{"dataset": "microscope photos of single blood and bone marrow cells", "train_examples": 194171, "task": "denoising", "loss": "mse", "channel_attention": "se", "attention": false, "init": "kaiming_normal", "adamw_lr_other_params": 0.002, "grad_clip": 0.5, "batch_size": 192, "warmup_steps": 300, "weight_decay": 0.1}
Rows from block 5, named by matrix and row number. Rows with one number belong to one channel. Each number is 50 + 12 x the weight over its row's rms, rounded and kept within 0 to 99. All counts start at 0. After the name is the row's rms in percent of the matrix's.
# convs0: first 3x3 conv (model.mid.1.convs.0.weight, 192x192x3x3), inputs 48-55, a 3x3 kernel for each
# convs1: second 3x3 conv (model.mid.1.convs.1.weight, 192x192x3x3, transposed), outputs 48-55, a 3x3 kernel for each
convs0.79 098:54 57 55 62 49 60 65 64 62 91 54 53 57 17 08 68 49 18 63 51 44 61 56 57 60 63 53 52 66 47 64 53 34 50 48 46 54 61 52 50 47 38 54 54 43 52 66 64 43 57 51 49 59 58 55 53 55 46 36 49 58 65 45 35 39 57 40 50 67 60 58 52
convs1.79 100:51 32 27 37 73 41 60 76 60 63 63 35 55 53 14 55 41 21 41 38 50 46 51 57 53 58 54 41 36 50 43 31 32 59 51 61 61 52 57 39 41 53 46 51 55 48 43 46 52 47 44 45 47 62 58 56 45 76 70 38 56 71 70 55 52 35 35 52 51 37 43 31
convs0.80 101:52 55 56 28 40 34 36 50 44 36 40 42 53 49 88 33 18 34 45 55 69 47 53 58 53 57 59 42 57 36 49 58 44 49 47 55 47 36 50 57 57 48 56 50 42 52 68 50 53 53 44 50 48 52 62 59 60 51 38 46 48 37 45 45 46 43 43 66 61 30 62 72
convs1.80 100:64 46 77 51 60 69 43 48 46 33 36 47 29 43 64 45 57 65 44 42 43 34 34 46 42 43 50 57 60 62 37 06 26 53 43 44 52 47 57 49 50 48 52 43 37 47 58 56 48 50 47 50 36 40 48 46 46 52 77 58 49 42 49 51 49 59 50 32 48 60 43 48
convs0.81 103:41 20 14 41 47 27 49 34 25 71 60 43 51 36 46 79 65 58 42 41 54 39 33 48 51 35 45 65 52 54 48 45 51 62 58 46 22 43 56 22 58 58 46 58 57 55 59 65 45 63 69 53 48 50 52 58 48 72 55 52 66 64 54 47 52 50 36 43 58 37 41 55
convs1.81 093:60 35 27 61 25 21 48 38 48 43 56 51 41 49 59 46 60 60 52 59 61 44 44 57 49 47 51 50 62 52 57 77 49 48 38 49 47 67 61 50 61 77 64 61 60 57 42 49 59 56 54 52 68 59 53 52 64 55 48 34 54 60 51 67 53 67 59 30 38 58 45 43
convs0.82 100:53 68 60 56 52 64 50 34 46 46 38 41 68 53 15 36 49 27 41 56 45 47 55 69 57 46 52 51 42 62 61 39 58 61 51 50 40 36 41 35 33 56 45 38 35 40 59 46 49 41 45 60 59 52 34 48 32 47 43 37 64 63 58 50 50 59 47 60 71 47 38 26
convs1.82 101:67 64 53 53 70 46 53 62 57 30 61 38 12 45 55 23 27 40 55 57 54 46 49 41 55 65 39 45 39 31 36 82 16 63 42 32 51 68 41 69 53 63 49 56 50 62 57 56 46 57 47 40 56 63 37 34 41 37 59 35 27 57 52 48 36 39 35 36 41 39 36 45
convs0.83 097:56 46 40 40 61 38 47 44 40 44 54 35 57 72 48 32 50 40 47 39 38 33 16 33 45 33 42 46 62 55 50 84 44 46 66 45 60 41 37 38 52 44 55 60 48 57 60 44 64 98 72 64 55 54 45 38 56 41 43 42 53 45 41 47 39 35 41 51 47 53 48 28
convs1.83 104:56 47 46 53 42 43 54 33 37 46 47 56 36 23 57 56 47 54 56 71 70 72 99 66 55 83 64 49 49 50 66 57 60 43 37 47 60 52 52 82 85 53 57 67 59 49 41 50 42 28 40 47 51 42 63 78 61 41 29 35 36 33 54 36 34 28 40 35 40 50 60 53
convs0.84 099:48 29 44 36 29 52 39 34 37 32 52 39 35 34 30 53 43 22 45 40 38 38 43 49 53 25 45 46 57 54 52 42 40 51 60 50 27 56 65 31 50 39 36 41 35 49 47 52 61 49 57 65 40 51 41 47 39 44 32 52 48 42 60 46 48 65 32 57 58 72 58 42
convs1.84 098:44 48 50 81 54 51 58 56 66 74 63 58 72 28 44 51 33 50 36 34 39 47 66 60 48 48 46 52 43 51 42 52 42 50 51 43 45 57 64 82 73 63 69 48 42 54 55 47 60 52 42 54 38 48 39 39 41 49 40 50 40 38 56 30 35 54 54 56 66 54 40 60
convs0.85 097:41 66 58 40 54 49 44 49 41 58 59 35 29 47 47 33 47 67 39 44 49 28 56 61 46 55 53 46 38 25 64 36 35 47 55 47 50 56 34 50 42 59 55 47 58 39 31 53 46 55 58 56 48 56 62 53 50 32 37 32 50 42 43 48 61 80 27 55 79 25 54 60
convs1.85 093:18 53 72 52 37 44 55 59 45 25 44 57 33 37 48 55 59 35 53 58 57 47 45 51 58 56 44 52 65 36 35 35 23 55 46 58 46 35 53 48 36 57 50 41 40 57 50 48 48 63 78 49 37 61 55 55 53 56 36 46 16 37 44 57 54 59 55 59 54 39 39 45
convs0.86 101:76 59 63 54 43 62 68 47 53 39 53 65 50 25 81 76 60 58 33 43 66 35 49 59 53 55 49 53 46 40 56 42 50 54 47 43 51 54 68 41 37 59 62 56 55 48 63 53 42 52 51 46 50 55 43 44 38 54 51 45 50 41 27 71 66 44 66 60 61 45 50 57
convs1.86 106:35 50 53 48 67 39 55 59 49 43 62 56 52 44 48 51 42 49 45 45 48 50 53 38 50 53 48 46 36 32 34 40 54 49 58 75 62 64 63 50 58 41 48 52 30 47 39 44 33 42 58 45 56 60 50 59 53 41 50 47 44 42 26 55 52 51 65 50 43 65 50 48
convs0.87 101:42 48 59 55 56 60 42 42 40 42 50 70 62 94 61 46 71 72 51 48 41 60 74 60 56 60 38 31 28 24 41 42 49 43 40 39 61 66 67 58 57 60 54 68 64 35 48 44 39 58 53 53 59 51 51 52 63 68 60 64 53 50 62 50 53 45 48 51 66 49 54 57
convs1.87 099:55 55 51 56 63 60 71 66 45 42 52 58 45 57 60 43 43 41 58 67 55 71 75 76 74 81 67 58 58 59 60 45 52 72 52 50 55 53 55 48 44 43 47 46 47 62 61 65 41 36 50 53 54 56 63 59 66 44 57 64 49 38 55 53 54 47 45 65 71 51 74 61
convs0.88 101:45 59 67 30 75 70 55 68 43 31 47 57 57 13 69 79 39 46 66 62 53 54 54 54 48 42 43 49 67 49 48 58 41 53 47 44 36 49 58 43 54 50 42 57 65 51 64 50 49 72 40 58 55 36 29 56 46 21 34 70 30 43 56 51 58 51 45 50 68 49 66 72
convs1.88 101:57 34 55 59 39 62 52 14 36 67 87 48 40 58 27 40 54 49 52 49 58 39 45 64 49 52 49 62 59 33 47 51 30 55 44 35 45 26 50 75 56 46 57 38 35 46 65 56 66 44 42 60 32 54 41 48 59 25 62 69 26 63 69 51 55 59 39 43 52 46 56 66
convs0.89 101:62 58 54 58 41 40 64 45 43 49 61 53 48 64 45 05 73 32 44 53 72 53 55 64 60 49 50 35 42 51 57 66 74 57 66 56 46 50 43 42 58 45 53 51 65 39 51 41 42 53 50 70 65 51 42 31 55 51 55 51 56 70 46 47 49 56 46 46 52 36 41 45
convs1.89 092:63 58 42 52 43 21 48 49 36 51 60 45 56 69 53 48 51 59 55 41 56 59 34 49 66 65 47 51 43 53 54 12 45 53 27 61 33 57 39 43 61 58 29 58 41 64 44 55 57 60 60 54 58 60 59 37 49 44 67 59 37 53 57 42 47 61 59 48 44 59 63 60
convs0.90 104:66 61 46 58 62 35 51 57 57 59 76 43 53 61 54 47 39 32 63 63 56 59 51 58 44 31 45 45 37 39 54 52 51 41 51 43 47 51 48 54 45 45 60 31 39 50 66 66 46 84 63 49 73 54 75 53 63 59 65 61 60 64 63 40 46 30 38 56 49 27 58 70
convs1.90 095:74 71 60 56 61 31 39 27 40 68 63 60 44 41 68 53 50 60 57 58 50 70 62 38 54 42 44 26 40 43 38 39 23 32 52 30 44 45 48 55 47 43 43 34 41 35 56 44 39 54 56 57 55 62 41 51 35 43 36 39 53 54 47 42 48 58 59 66 47 40 64 34
convs0.91 101:51 46 38 62 44 49 50 40 45 47 52 60 38 28 34 48 42 32 55 65 44 58 60 47 52 57 38 53 41 37 40 24 28 52 40 49 65 67 48 64 67 40 54 54 39 44 54 49 54 58 54 43 56 41 54 49 49 51 56 49 57 46 59 32 25 31 42 59 46 48 66 47
convs1.91 111:33 46 45 42 48 49 51 49 43 54 40 51 31 22 45 43 59 71 40 53 43 56 78 59 41 58 46 60 21 52 74 33 55 64 45 61 47 55 50 71 76 47 51 57 30 66 68 50 68 75 53 61 53 52 53 46 43 62 62 50 55 65 54 53 75 48 78 99 70 66 88 52
convs0.92 100:45 29 28 65 35 25 50 43 23 41 72 48 43 59 69 64 48 38 54 74 59 58 80 66 46 59 51 47 44 58 45 41 53 51 48 59 40 41 39 27 24 38 33 25 38 47 52 69 51 41 58 67 63 62 42 52 28 47 72 34 36 38 45 42 29 47 51 60 53 53 60 41
convs1.92 096:57 46 42 50 48 28 54 50 40 40 43 46 39 45 43 41 54 37 61 58 50 55 35 54 67 61 56 28 46 35 20 39 41 42 45 48 52 55 65 45 29 50 56 40 40 38 35 52 39 32 51 59 44 49 43 39 52 41 42 37 51 58 62 63 41 32 60 36 29 54 24 36
convs0.93 097:69 52 55 60 49 61 39 42 44 48 46 47 42 29 28 41 60 55 42 23 27 47 34 31 52 30 32 73 79 63 68 55 61 62 66 65 42 56 45 47 46 46 47 39 47 53 61 73 44 48 61 52 58 66 50 48 46 58 40 42 59 57 64 49 33 55 41 22 49 58 40 63
convs1.93 091:40 38 46 49 46 48 48 46 52 69 55 56 42 29 40 51 48 51 30 33 52 27 32 46 60 48 56 36 49 43 69 63 47 65 51 44 59 63 55 63 53 65 45 51 60 48 30 30 53 46 33 51 52 49 45 33 50 51 40 48 52 34 41 44 45 43 29 21 32 20 16 28
convs0.94 103:48 51 62 31 37 58 52 61 47 38 47 66 37 33 66 64 38 65 60 54 46 67 46 62 47 44 62 49 50 63 51 41 46 49 45 50 42 55 51 34 36 52 46 44 35 53 53 56 55 60 51 60 52 47 50 54 56 38 54 53 43 40 57 59 49 61 75 78 49 73 69 48
convs1.94 108:35 57 51 24 36 26 39 49 41 53 53 55 63 55 65 56 38 58 66 59 43 57 39 21 45 23 34 37 56 61 32 64 45 55 60 39 55 52 56 63 40 41 48 47 40 33 60 57 56 67 64 52 59 55 37 35 65 56 40 59 55 47 51 51 54 49 42 39 33 50 48 51
convs0.95 100:46 59 52 68 58 59 50 45 75 61 65 66 29 44 53 45 31 22 36 37 59 48 40 58 52 44 50 51 67 70 54 66 67 40 55 59 52 49 48 51 48 46 55 67 71 48 44 35 53 55 41 44 45 40 54 49 51 55 44 57 55 35 40 41 29 44 54 43 44 54 46 52
convs1.95 094:63 87 60 66 57 46 51 44 57 53 45 49 65 44 57 50 34 54 51 44 48 53 50 49 49 52 59 57 62 40 56 52 52 34 23 35 47 68 46 53 80 64 53 56 48 64 50 55 51 50 59 46 38 42 54 49 49 52 60 45 42 33 37 51 57 49 67 66 65 64 42 53
convs0.96 099:51 37 52 37 25 33 57 53 61 47 70 63 53 27 44 61 58 43 47 32 39 25 35 37 34 44 53 41 19 17 45 11 15 48 41 42 56 53 54 47 38 45 44 68 69 63 53 52 69 79 46 41 36 54 66 69 65 48 72 68 49 50 62 33 41 38 29 47 44 42 59 52
convs1.96 097:45 46 57 29 28 47 46 43 61 56 45 58 49 25 63 43 57 56 47 59 61 38 49 56 43 50 50 70 67 79 54 23 39 79 51 68 55 52 60 61 68 87 51 73 59 51 50 56 61 44 58 58 43 46 54 60 51 25 44 49 62 61 52 47 41 47 59 69 68 43 55 59
convs0.97 095:36 31 40 49 57 36 60 75 55 34 52 40 57 49 59 63 49 36 53 62 57 47 65 53 42 67 52 46 67 56 54 63 44 60 57 53 52 66 39 60 64 47 52 65 60 47 34 44 41 35 23 43 35 34 49 39 33 47 36 42 33 34 43 59 38 59 59 48 50 44 64 89
convs1.97 096:36 43 33 48 72 44 57 63 44 45 39 49 46 40 54 42 35 46 47 53 35 63 58 38 59 53 41 42 48 51 11 25 38 35 44 43 44 45 48 53 56 50 52 53 32 58 37 57 51 58 64 59 64 72 46 43 59 48 51 47 51 67 50 62 59 63 60 60 54 55 49 65
convs0.98 099:40 47 45 42 46 49 50 34 58 69 30 61 52 45 41 41 52 60 33 39 72 32 25 56 34 37 63 52 60 53 39 62 51 37 42 48 43 44 50 48 64 49 59 67 54 48 51 54 41 44 47 40 40 45 55 33 60 48 33 44 62 63 51 23 47 79 17 31 64 44 48 59
convs1.98 095:67 58 47 67 50 46 68 68 50 64 80 56 42 67 49 44 65 44 39 50 59 39 09 41 50 69 61 52 42 62 60 45 50 57 58 54 40 43 23 45 54 40 58 44 42 58 48 45 41 49 38 48 36 47 62 42 47 59 70 49 59 62 59 36 40 63 62 76 67 51 37 68
convs0.99 102:63 52 41 46 50 54 57 47 33 33 46 48 19 11 67 47 54 63 46 48 45 43 34 38 41 40 54 42 36 48 63 56 56 42 51 59 60 51 63 62 35 37 57 33 38 45 53 46 39 60 51 42 38 51 56 43 51 28 17 48 66 47 62 33 47 60 27 77 90 39 46 43
convs1.99 089:34 24 54 44 39 61 56 44 53 32 45 29 22 70 66 40 51 61 49 48 31 39 57 37 49 58 62 69 72 66 44 59 47 57 44 49 49 49 58 52 56 87 50 57 71 47 57 42 60 54 27 49 35 48 53 61 43 51 54 49 44 49 59 62 39 39 55 46 46 49 62 61
convs0.100 099:49 50 47 51 50 46 39 57 52 60 17 41 53 52 44 27 31 37 41 74 52 42 49 46 32 44 44 38 49 39 53 46 47 48 58 53 28 29 57 43 29 43 50 33 43 34 32 51 33 35 54 38 46 55 61 49 54 62 52 42 44 41 48 55 48 60 49 40 33 69 57 62
convs1.100 097:55 44 51 68 51 48 55 49 45 71 68 43 88 86 30 67 37 34 56 44 51 38 49 44 41 48 48 34 17 30 41 55 60 37 52 67 32 30 38 49 40 42 46 45 47 63 38 41 57 59 46 51 42 48 52 54 59 50 46 45 55 60 48 27 38 41 54 65 41 48 39 34
convs0.101 102:46 60 52 53 53 61 37 42 62 36 61 30 39 45 41 61 77 43 54 41 53 44 50 58 31 39 45 35 32 47 38 35 54 50 53 51 60 40 49 42 47 34 70 46 47 58 62 40 68 41 35 44 38 44 48 43 37 59 42 46 56 49 32 57 74 40 53 53 34 36 58 56
convs1.101 095:36 44 60 29 62 61 61 46 46 61 62 48 37 67 31 28 17 49 58 35 53 36 01 78 30 53 75 60 53 63 83 59 75 52 76 68 56 48 51 38 39 51 49 60 68 57 68 56 43 43 34 44 32 47 50 56 47 52 68 49 70 72 67 58 62 61 43 46 67 44 69 58
convs0.102 098:46 52 42 43 59 53 51 44 32 76 54 66 62 72 12 38 84 67 29 29 48 25 18 33 54 35 42 47 59 71 52 46 61 54 56 58 46 51 50 50 49 44 51 62 48 48 30 36 51 29 25 41 48 40 52 61 61 69 85 58 48 66 63 51 39 51 51 37 40 66 47 49
convs1.102 102:43 32 48 46 30 40 60 42 54 60 52 36 40 52 38 39 34 43 48 53 64 35 15 64 40 37 52 36 46 46 54 41 57 61 35 45 55 57 56 32 34 60 22 32 42 51 49 60 45 45 55 54 49 57 50 47 51 45 43 50 37 40 62 51 56 63 51 41 52 64 52 55
convs0.103 098:42 50 51 46 73 73 46 77 81 40 61 54 25 43 32 29 27 14 58 50 53 44 38 59 63 53 59 36 37 50 30 52 46 46 39 41 41 49 56 41 54 48 39 45 38 62 53 55 58 58 59 60 61 56 58 25 48 39 53 54 37 46 45 60 42 39 55 61 72 52 80 88
convs1.103 096:45 36 43 39 37 42 39 35 48 54 49 63 43 38 43 61 48 43 51 60 48 76 81 60 56 64 65 55 57 53 59 54 49 54 48 56 56 52 56 43 33 61 51 57 68 40 38 60 43 46 52 44 57 51 49 54 51 49 50 58 70 50 58 31 37 37 34 46 39 18 26 24
convs0.104 099:44 46 35 34 63 31 24 34 35 34 41 50 37 08 64 41 35 50 48 45 56 39 42 51 33 41 46 64 67 59 55 53 52 72 68 60 53 53 60 51 67 61 67 54 62 50 30 27 43 47 48 50 50 54 66 66 53 47 23 34 69 58 62 61 69 44 59 53 33 38 71 45
convs1.104 107:56 62 54 33 42 53 42 44 55 58 48 47 34 30 52 68 68 63 57 40 39 58 30 56 50 45 54 61 63 71 50 34 77 81 58 74 37 59 56 57 43 38 51 24 36 50 45 47 57 47 64 44 45 60 57 47 48 44 52 66 51 37 63 45 52 25 59 58 31 42 54 46
convs0.105 103:54 65 47 53 73 50 45 54 54 50 61 38 63 48 32 51 37 27 64 70 37 65 63 48 46 50 46 57 50 41 56 64 63 62 64 42 50 40 30 36 34 55 39 60 64 49 69 62 54 63 51 52 59 53 40 50 56 49 73 49 60 44 54 57 63 56 31 77 36 53 66 36
convs1.105 113:38 40 48 45 25 50 34 24 35 42 65 54 51 53 61 49 51 58 44 71 52 57 71 56 54 57 50 40 39 48 38 61 61 61 58 53 41 53 45 59 41 59 50 54 69 46 67 61 52 69 40 66 63 67 63 48 42 56 43 25 50 63 52 47 39 46 43 40 55 46 46 50
convs0.106 100:61 56 55 38 15 61 60 54 64 38 37 37 47 50 27 52 24 37 45 59 58 34 39 49 32 34 36 53 65 53 57 93 49 53 65 40 55 56 48 50 74 55 36 48 45 46 62 50 52 41 60 54 56 58 45 64 60 40 59 65 30 27 39 48 43 33 50 26 41 87 70 55
convs1.106 119:49 50 47 55 69 42 49 52 44 55 36 49 64 65 63 46 62 51 53 45 48 46 00 40 61 52 52 33 24 58 46 24 23 42 36 29 46 31 36 73 60 52 59 73 62 53 58 48 60 57 47 56 50 57 69 65 81 70 45 57 48 57 58 50 48 46 52 56 50 56 48 50
convs0.107 103:52 56 58 46 47 43 33 37 39 51 40 42 47 47 48 60 51 62 38 36 48 49 49 51 53 47 51 54 74 68 56 68 62 52 64 58 41 48 47 34 44 39 52 36 39 54 50 45 42 35 41 54 60 63 37 28 29 46 51 37 49 52 51 35 48 59 26 50 59 37 36 49
convs1.107 104:59 65 45 55 67 56 49 61 59 58 42 49 57 29 43 70 46 49 44 46 32 69 99 44 64 92 41 44 47 57 45 40 36 47 43 32 52 50 57 54 64 61 60 61 54 50 38 35 49 59 50 59 58 55 49 39 45 58 54 42 60 54 47 37 34 41 28 33 35 34 38 45
convs0.108 098:60 56 40 59 49 53 59 58 55 35 35 34 29 28 20 41 40 17 46 59 48 56 57 43 39 46 43 59 61 56 55 53 45 43 48 52 58 54 64 54 49 60 49 58 64 52 57 55 59 54 51 61 74 61 41 58 59 60 72 71 51 45 53 62 52 35 68 45 32 56 45 24
convs1.108 099:47 52 57 50 53 36 46 50 50 32 60 64 46 59 79 67 66 65 61 52 53 47 39 46 62 49 51 56 52 42 43 26 31 55 37 37 59 56 75 55 53 65 56 59 64 54 37 58 51 41 50 57 53 51 43 60 63 35 62 55 43 41 58 55 62 65 56 55 66 62 70 61
convs0.109 099:39 41 48 43 37 47 51 35 64 48 30 26 90 69 56 39 64 51 36 43 49 36 41 64 41 51 56 60 57 51 59 67 54 50 52 28 43 44 59 31 62 63 43 49 64 62 54 51 52 51 53 51 60 43 51 57 48 57 52 44 45 47 49 59 54 47 27 42 53 34 54 78
convs1.109 093:75 48 31 99 50 29 58 59 71 50 33 60 46 50 74 41 46 53 58 59 79 49 30 65 55 67 76 63 50 46 50 39 37 48 42 35 39 49 56 33 47 69 34 50 49 62 41 51 55 40 57 57 51 62 56 48 44 41 45 28 45 45 30 48 49 50 49 44 39 52 43 48
convs0.110 102:59 55 46 59 40 58 66 49 50 30 61 54 37 46 54 58 56 40 57 60 54 58 59 51 55 60 56 47 52 58 37 42 35 35 35 39 47 41 42 51 44 43 49 62 61 54 41 49 55 43 44 57 54 57 42 49 49 23 29 41 35 11 30 57 64 61 62 60 66 40 27 45
convs1.110 102:34 54 41 51 52 17 62 50 41 54 54 56 54 54 65 49 36 55 63 53 50 40 16 29 57 44 50 48 43 52 48 50 54 65 63 46 60 67 61 47 63 68 49 69 58 40 37 42 44 51 58 58 60 64 52 40 49 38 24 54 41 49 38 51 61 52 53 44 38 47 32 28
convs0.111 103:59 47 45 44 61 29 43 36 23 63 46 46 78 45 74 67 44 49 49 41 51 41 34 44 54 41 43 39 47 35 38 35 60 40 46 50 55 54 46 50 49 51 45 51 57 44 69 56 45 76 56 57 49 50 36 28 34 32 23 43 45 32 40 39 38 43 51 54 44 50 53 42
convs1.111 107:69 61 44 56 49 39 48 44 44 44 51 44 33 33 64 42 49 59 70 40 39 37 07 49 57 62 62 54 63 46 04 31 41 66 18 48 55 76 71 55 44 54 53 53 55 47 62 58 53 39 59 46 47 45 52 59 53 32 49 68 63 31 46 50 50 57 53 47 39 57 65 58
convs0.112 103:51 46 44 50 44 38 47 37 46 42 36 54 40 59 40 53 52 34 69 58 35 75 50 35 57 42 40 54 55 68 44 49 59 42 43 33 44 55 58 60 77 57 62 65 48 35 31 36 48 42 38 47 53 64 46 56 54 45 61 62 59 50 49 52 53 52 53 33 34 58 55 63
convs1.112 095:56 53 59 62 60 44 68 50 29 55 70 48 46 60 67 43 62 73 47 59 56 59 55 60 55 36 46 58 45 55 49 52 57 27 18 52 57 61 57 37 59 71 47 57 51 59 39 34 42 26 29 50 31 39 55 50 56 46 40 45 63 55 49 62 62 54 54 46 43 43 31 37
convs0.113 097:46 60 41 45 64 52 37 51 56 50 43 48 50 39 48 34 37 38 52 34 23 26 08 10 35 31 47 55 63 71 56 67 66 34 41 53 50 57 59 54 77 77 60 72 62 49 53 46 51 56 35 46 39 39 45 54 45 36 60 43 40 36 23 53 56 59 49 42 35 31 40 58
convs1.113 096:66 36 54 47 33 52 38 32 60 25 36 42 25 36 49 40 41 53 40 66 50 68 91 63 56 68 58 65 60 52 51 47 49 51 39 48 39 44 41 66 53 57 51 55 46 58 62 56 53 47 54 35 42 37 58 50 47 45 57 68 56 44 59 48 39 43 49 43 35 64 59 54
convs0.114 095:66 36 47 57 50 49 64 69 54 00 00 58 00 00 42 06 15 10 54 52 43 62 67 55 35 53 51 47 54 55 38 40 56 43 44 45 51 49 45 39 33 51 48 49 41 57 50 60 74 53 61 61 46 46 50 48 64 53 58 52 57 46 53 69 67 36 52 40 35 62 29 37
convs1.114 103:54 49 48 61 55 49 71 43 50 38 01 34 45 00 29 78 43 50 46 50 57 45 46 65 40 43 59 48 53 72 36 21 52 41 38 45 48 65 76 56 46 51 57 51 49 59 41 48 68 51 48 53 53 44 49 51 61 40 36 68 61 51 76 39 40 30 58 56 38 64 57 46
convs0.115 098:48 33 49 46 38 36 51 58 42 59 71 59 72 31 63 87 33 41 41 37 55 47 43 37 69 59 40 65 68 51 54 61 52 48 37 36 40 54 62 41 47 51 70 40 30 73 50 55 46 60 47 41 52 44 53 43 50 34 35 50 54 21 38 41 45 60 47 44 50 55 51 55
convs1.115 094:41 04 53 31 18 69 42 41 63 30 17 37 37 35 41 39 63 41 42 56 69 48 32 42 41 15 43 53 64 58 31 36 50 45 43 58 46 43 29 42 40 43 40 46 48 42 50 45 49 67 56 40 53 52 67 44 52 67 53 64 70 48 54 42 25 48 47 33 40 54 45 57
convs0.116 097:67 49 54 50 26 49 54 57 68 38 32 43 56 65 87 55 81 49 53 35 37 29 08 28 45 26 39 59 56 41 56 75 51 37 55 41 43 45 50 49 55 57 56 48 57 56 59 54 49 29 48 49 46 47 41 31 35 29 24 53 47 40 56 71 50 46 38 15 23 47 50 60
convs1.116 110:54 32 47 55 57 44 56 35 29 37 61 59 44 66 46 48 43 46 64 34 54 30 00 41 51 56 75 43 53 49 18 09 43 41 51 72 45 57 45 48 49 54 39 47 51 45 41 45 51 42 44 62 58 54 58 52 37 34 35 36 54 49 59 50 47 54 69 61 53 61 59 48
convs0.117 097:57 58 54 41 41 43 43 50 60 46 42 09 57 76 67 34 27 24 37 40 46 30 24 25 38 41 23 36 27 48 42 51 29 43 26 35 54 41 48 28 23 34 45 46 29 46 56 62 57 66 70 40 59 56 54 34 51 39 67 54 58 52 53 43 45 51 50 41 28 49 56 37
convs1.117 099:60 62 69 43 69 56 49 47 63 37 45 49 69 70 50 36 46 43 52 58 60 45 38 50 64 49 65 48 42 54 47 74 67 38 65 63 38 64 70 56 63 78 47 44 52 54 63 68 52 41 46 45 59 67 52 53 46 58 44 44 53 67 69 57 45 59 41 45 51 52 42 58
convs0.118 106:49 48 51 54 44 50 47 57 62 50 63 58 40 53 46 54 36 41 58 65 51 74 76 61 33 51 58 54 54 55 50 44 61 50 54 54 69 48 53 58 27 44 43 44 44 66 63 49 58 61 51 47 51 46 56 49 50 37 39 44 43 41 52 62 74 59 84 87 65 69 74 56
convs1.118 127:56 73 65 52 72 66 50 64 62 66 72 64 60 62 71 48 55 67 56 39 44 47 23 54 51 50 54 42 35 34 47 41 51 50 54 53 47 53 51 51 42 67 59 64 58 41 42 32 48 50 43 50 47 48 40 49 46 40 61 56 51 62 51 69 73 67 66 81 61 61 67 55
convs0.119 102:59 55 70 48 66 60 55 70 54 34 35 45 40 18 54 62 60 52 42 34 43 53 45 46 67 50 44 27 58 39 49 62 30 51 39 46 48 73 47 70 82 39 49 50 31 65 67 68 61 52 67 60 76 66 49 47 56 55 64 75 66 80 66 36 19 45 36 23 33 32 32 36
convs1.119 108:27 40 39 38 87 50 52 58 49 53 67 72 61 45 65 53 46 54 57 52 51 58 34 48 54 46 49 54 50 54 39 55 74 62 44 60 40 41 43 55 50 60 58 63 61 58 61 52 58 51 43 51 61 49 38 46 39 26 51 61 27 36 56 52 56 47 52 56 30 49 43 34
convs0.120 104:42 41 44 45 44 54 45 56 67 48 42 46 46 58 39 33 56 45 57 52 64 63 46 56 60 41 36 46 42 51 44 45 62 48 49 59 38 52 60 45 59 46 47 46 36 45 58 33 56 77 39 63 64 46 67 45 61 56 26 72 44 44 56 28 49 48 26 60 49 44 57 65
convs1.120 088:47 47 46 55 54 47 41 44 37 48 47 44 43 54 47 43 42 43 44 76 53 46 60 66 53 50 54 38 42 51 36 48 45 34 47 59 46 45 52 47 33 57 55 56 67 43 51 43 48 62 49 40 51 56 48 55 57 44 39 45 52 53 51 36 41 47 39 47 37 37 40 35
convs0.121 097:56 47 50 49 41 51 58 42 50 24 62 71 08 37 61 35 24 51 63 56 47 62 46 48 53 47 42 47 63 41 37 58 37 49 52 53 61 48 46 67 52 42 54 38 53 52 51 42 50 37 54 60 69 67 46 36 50 45 40 51 50 49 53 64 65 66 68 39 39 71 45 15
convs1.121 095:59 49 42 54 56 49 43 45 48 24 13 43 39 43 39 50 70 39 66 68 56 45 27 39 65 44 52 56 46 76 45 32 53 60 53 64 75 62 58 63 56 71 49 52 69 66 56 62 52 57 54 54 54 48 32 33 41 43 35 47 57 53 48 48 22 39 66 35 45 48 35 62
convs0.122 100:52 60 52 53 47 31 26 27 41 67 63 50 54 58 49 43 32 33 39 49 60 33 46 51 54 48 39 50 42 52 41 48 49 30 26 36 56 32 41 51 37 59 63 60 56 59 63 54 55 59 54 59 55 58 39 33 37 39 60 48 56 42 30 48 43 35 39 65 42 31 60 47
convs1.122 103:66 49 48 44 62 58 58 43 43 55 44 50 61 43 43 69 53 61 50 59 44 60 30 35 44 02 32 56 67 70 34 57 65 42 52 53 51 56 48 49 65 43 64 60 48 45 66 56 51 48 38 48 49 29 61 57 56 46 37 57 35 47 66 39 41 42 49 46 51 48 44 43
convs0.123 102:50 44 48 53 27 28 51 55 52 44 36 52 59 23 25 65 46 33 48 48 62 37 59 67 58 59 56 47 46 55 50 50 55 48 51 40 35 48 60 35 44 70 51 56 52 37 46 45 43 55 36 44 57 45 59 48 53 45 45 42 40 34 51 66 56 47 52 56 43 78 60 46
convs1.123 101:67 74 68 32 56 38 40 54 61 53 50 26 59 46 15 66 43 26 36 52 60 37 62 72 50 53 63 64 58 45 47 56 41 38 45 49 69 55 44 39 36 53 39 52 48 51 41 55 37 34 55 51 58 55 50 46 58 52 34 56 56 48 37 54 48 53 40 49 60 47 58 57
convs0.124 103:51 36 40 48 40 45 32 42 52 36 72 54 41 74 63 47 16 41 53 58 52 66 63 56 51 56 43 53 34 30 59 54 28 59 50 40 42 46 61 42 56 61 49 70 70 43 42 58 34 31 60 39 41 49 48 55 44 56 79 59 37 52 46 37 31 30 63 37 39 62 42 43
convs1.124 100:54 32 51 41 31 44 47 47 50 44 52 50 62 63 31 30 42 48 45 41 48 43 47 63 45 46 59 65 56 61 60 43 53 69 61 55 51 58 53 54 60 39 53 74 53 46 41 54 48 43 54 52 53 53 47 41 43 55 38 52 44 34 44 57 72 55 61 70 57 64 69 62
convs0.125 100:58 47 53 56 44 62 60 39 59 31 07 20 16 36 66 27 57 53 61 54 55 58 57 43 50 47 47 54 50 26 49 50 37 51 44 29 62 65 59 63 57 55 66 49 61 52 61 54 57 66 54 58 47 45 43 45 46 33 40 64 44 46 59 74 58 49 69 47 53 55 41 51
convs1.125 089:70 54 36 51 39 45 43 29 46 18 25 72 40 21 50 73 84 65 57 49 43 39 37 43 47 35 34 46 55 52 16 30 65 50 67 50 57 36 44 35 44 39 28 38 37 53 40 64 75 59 69 64 57 61 67 62 58 51 55 55 42 44 47 40 34 34 40 43 26 55 59 27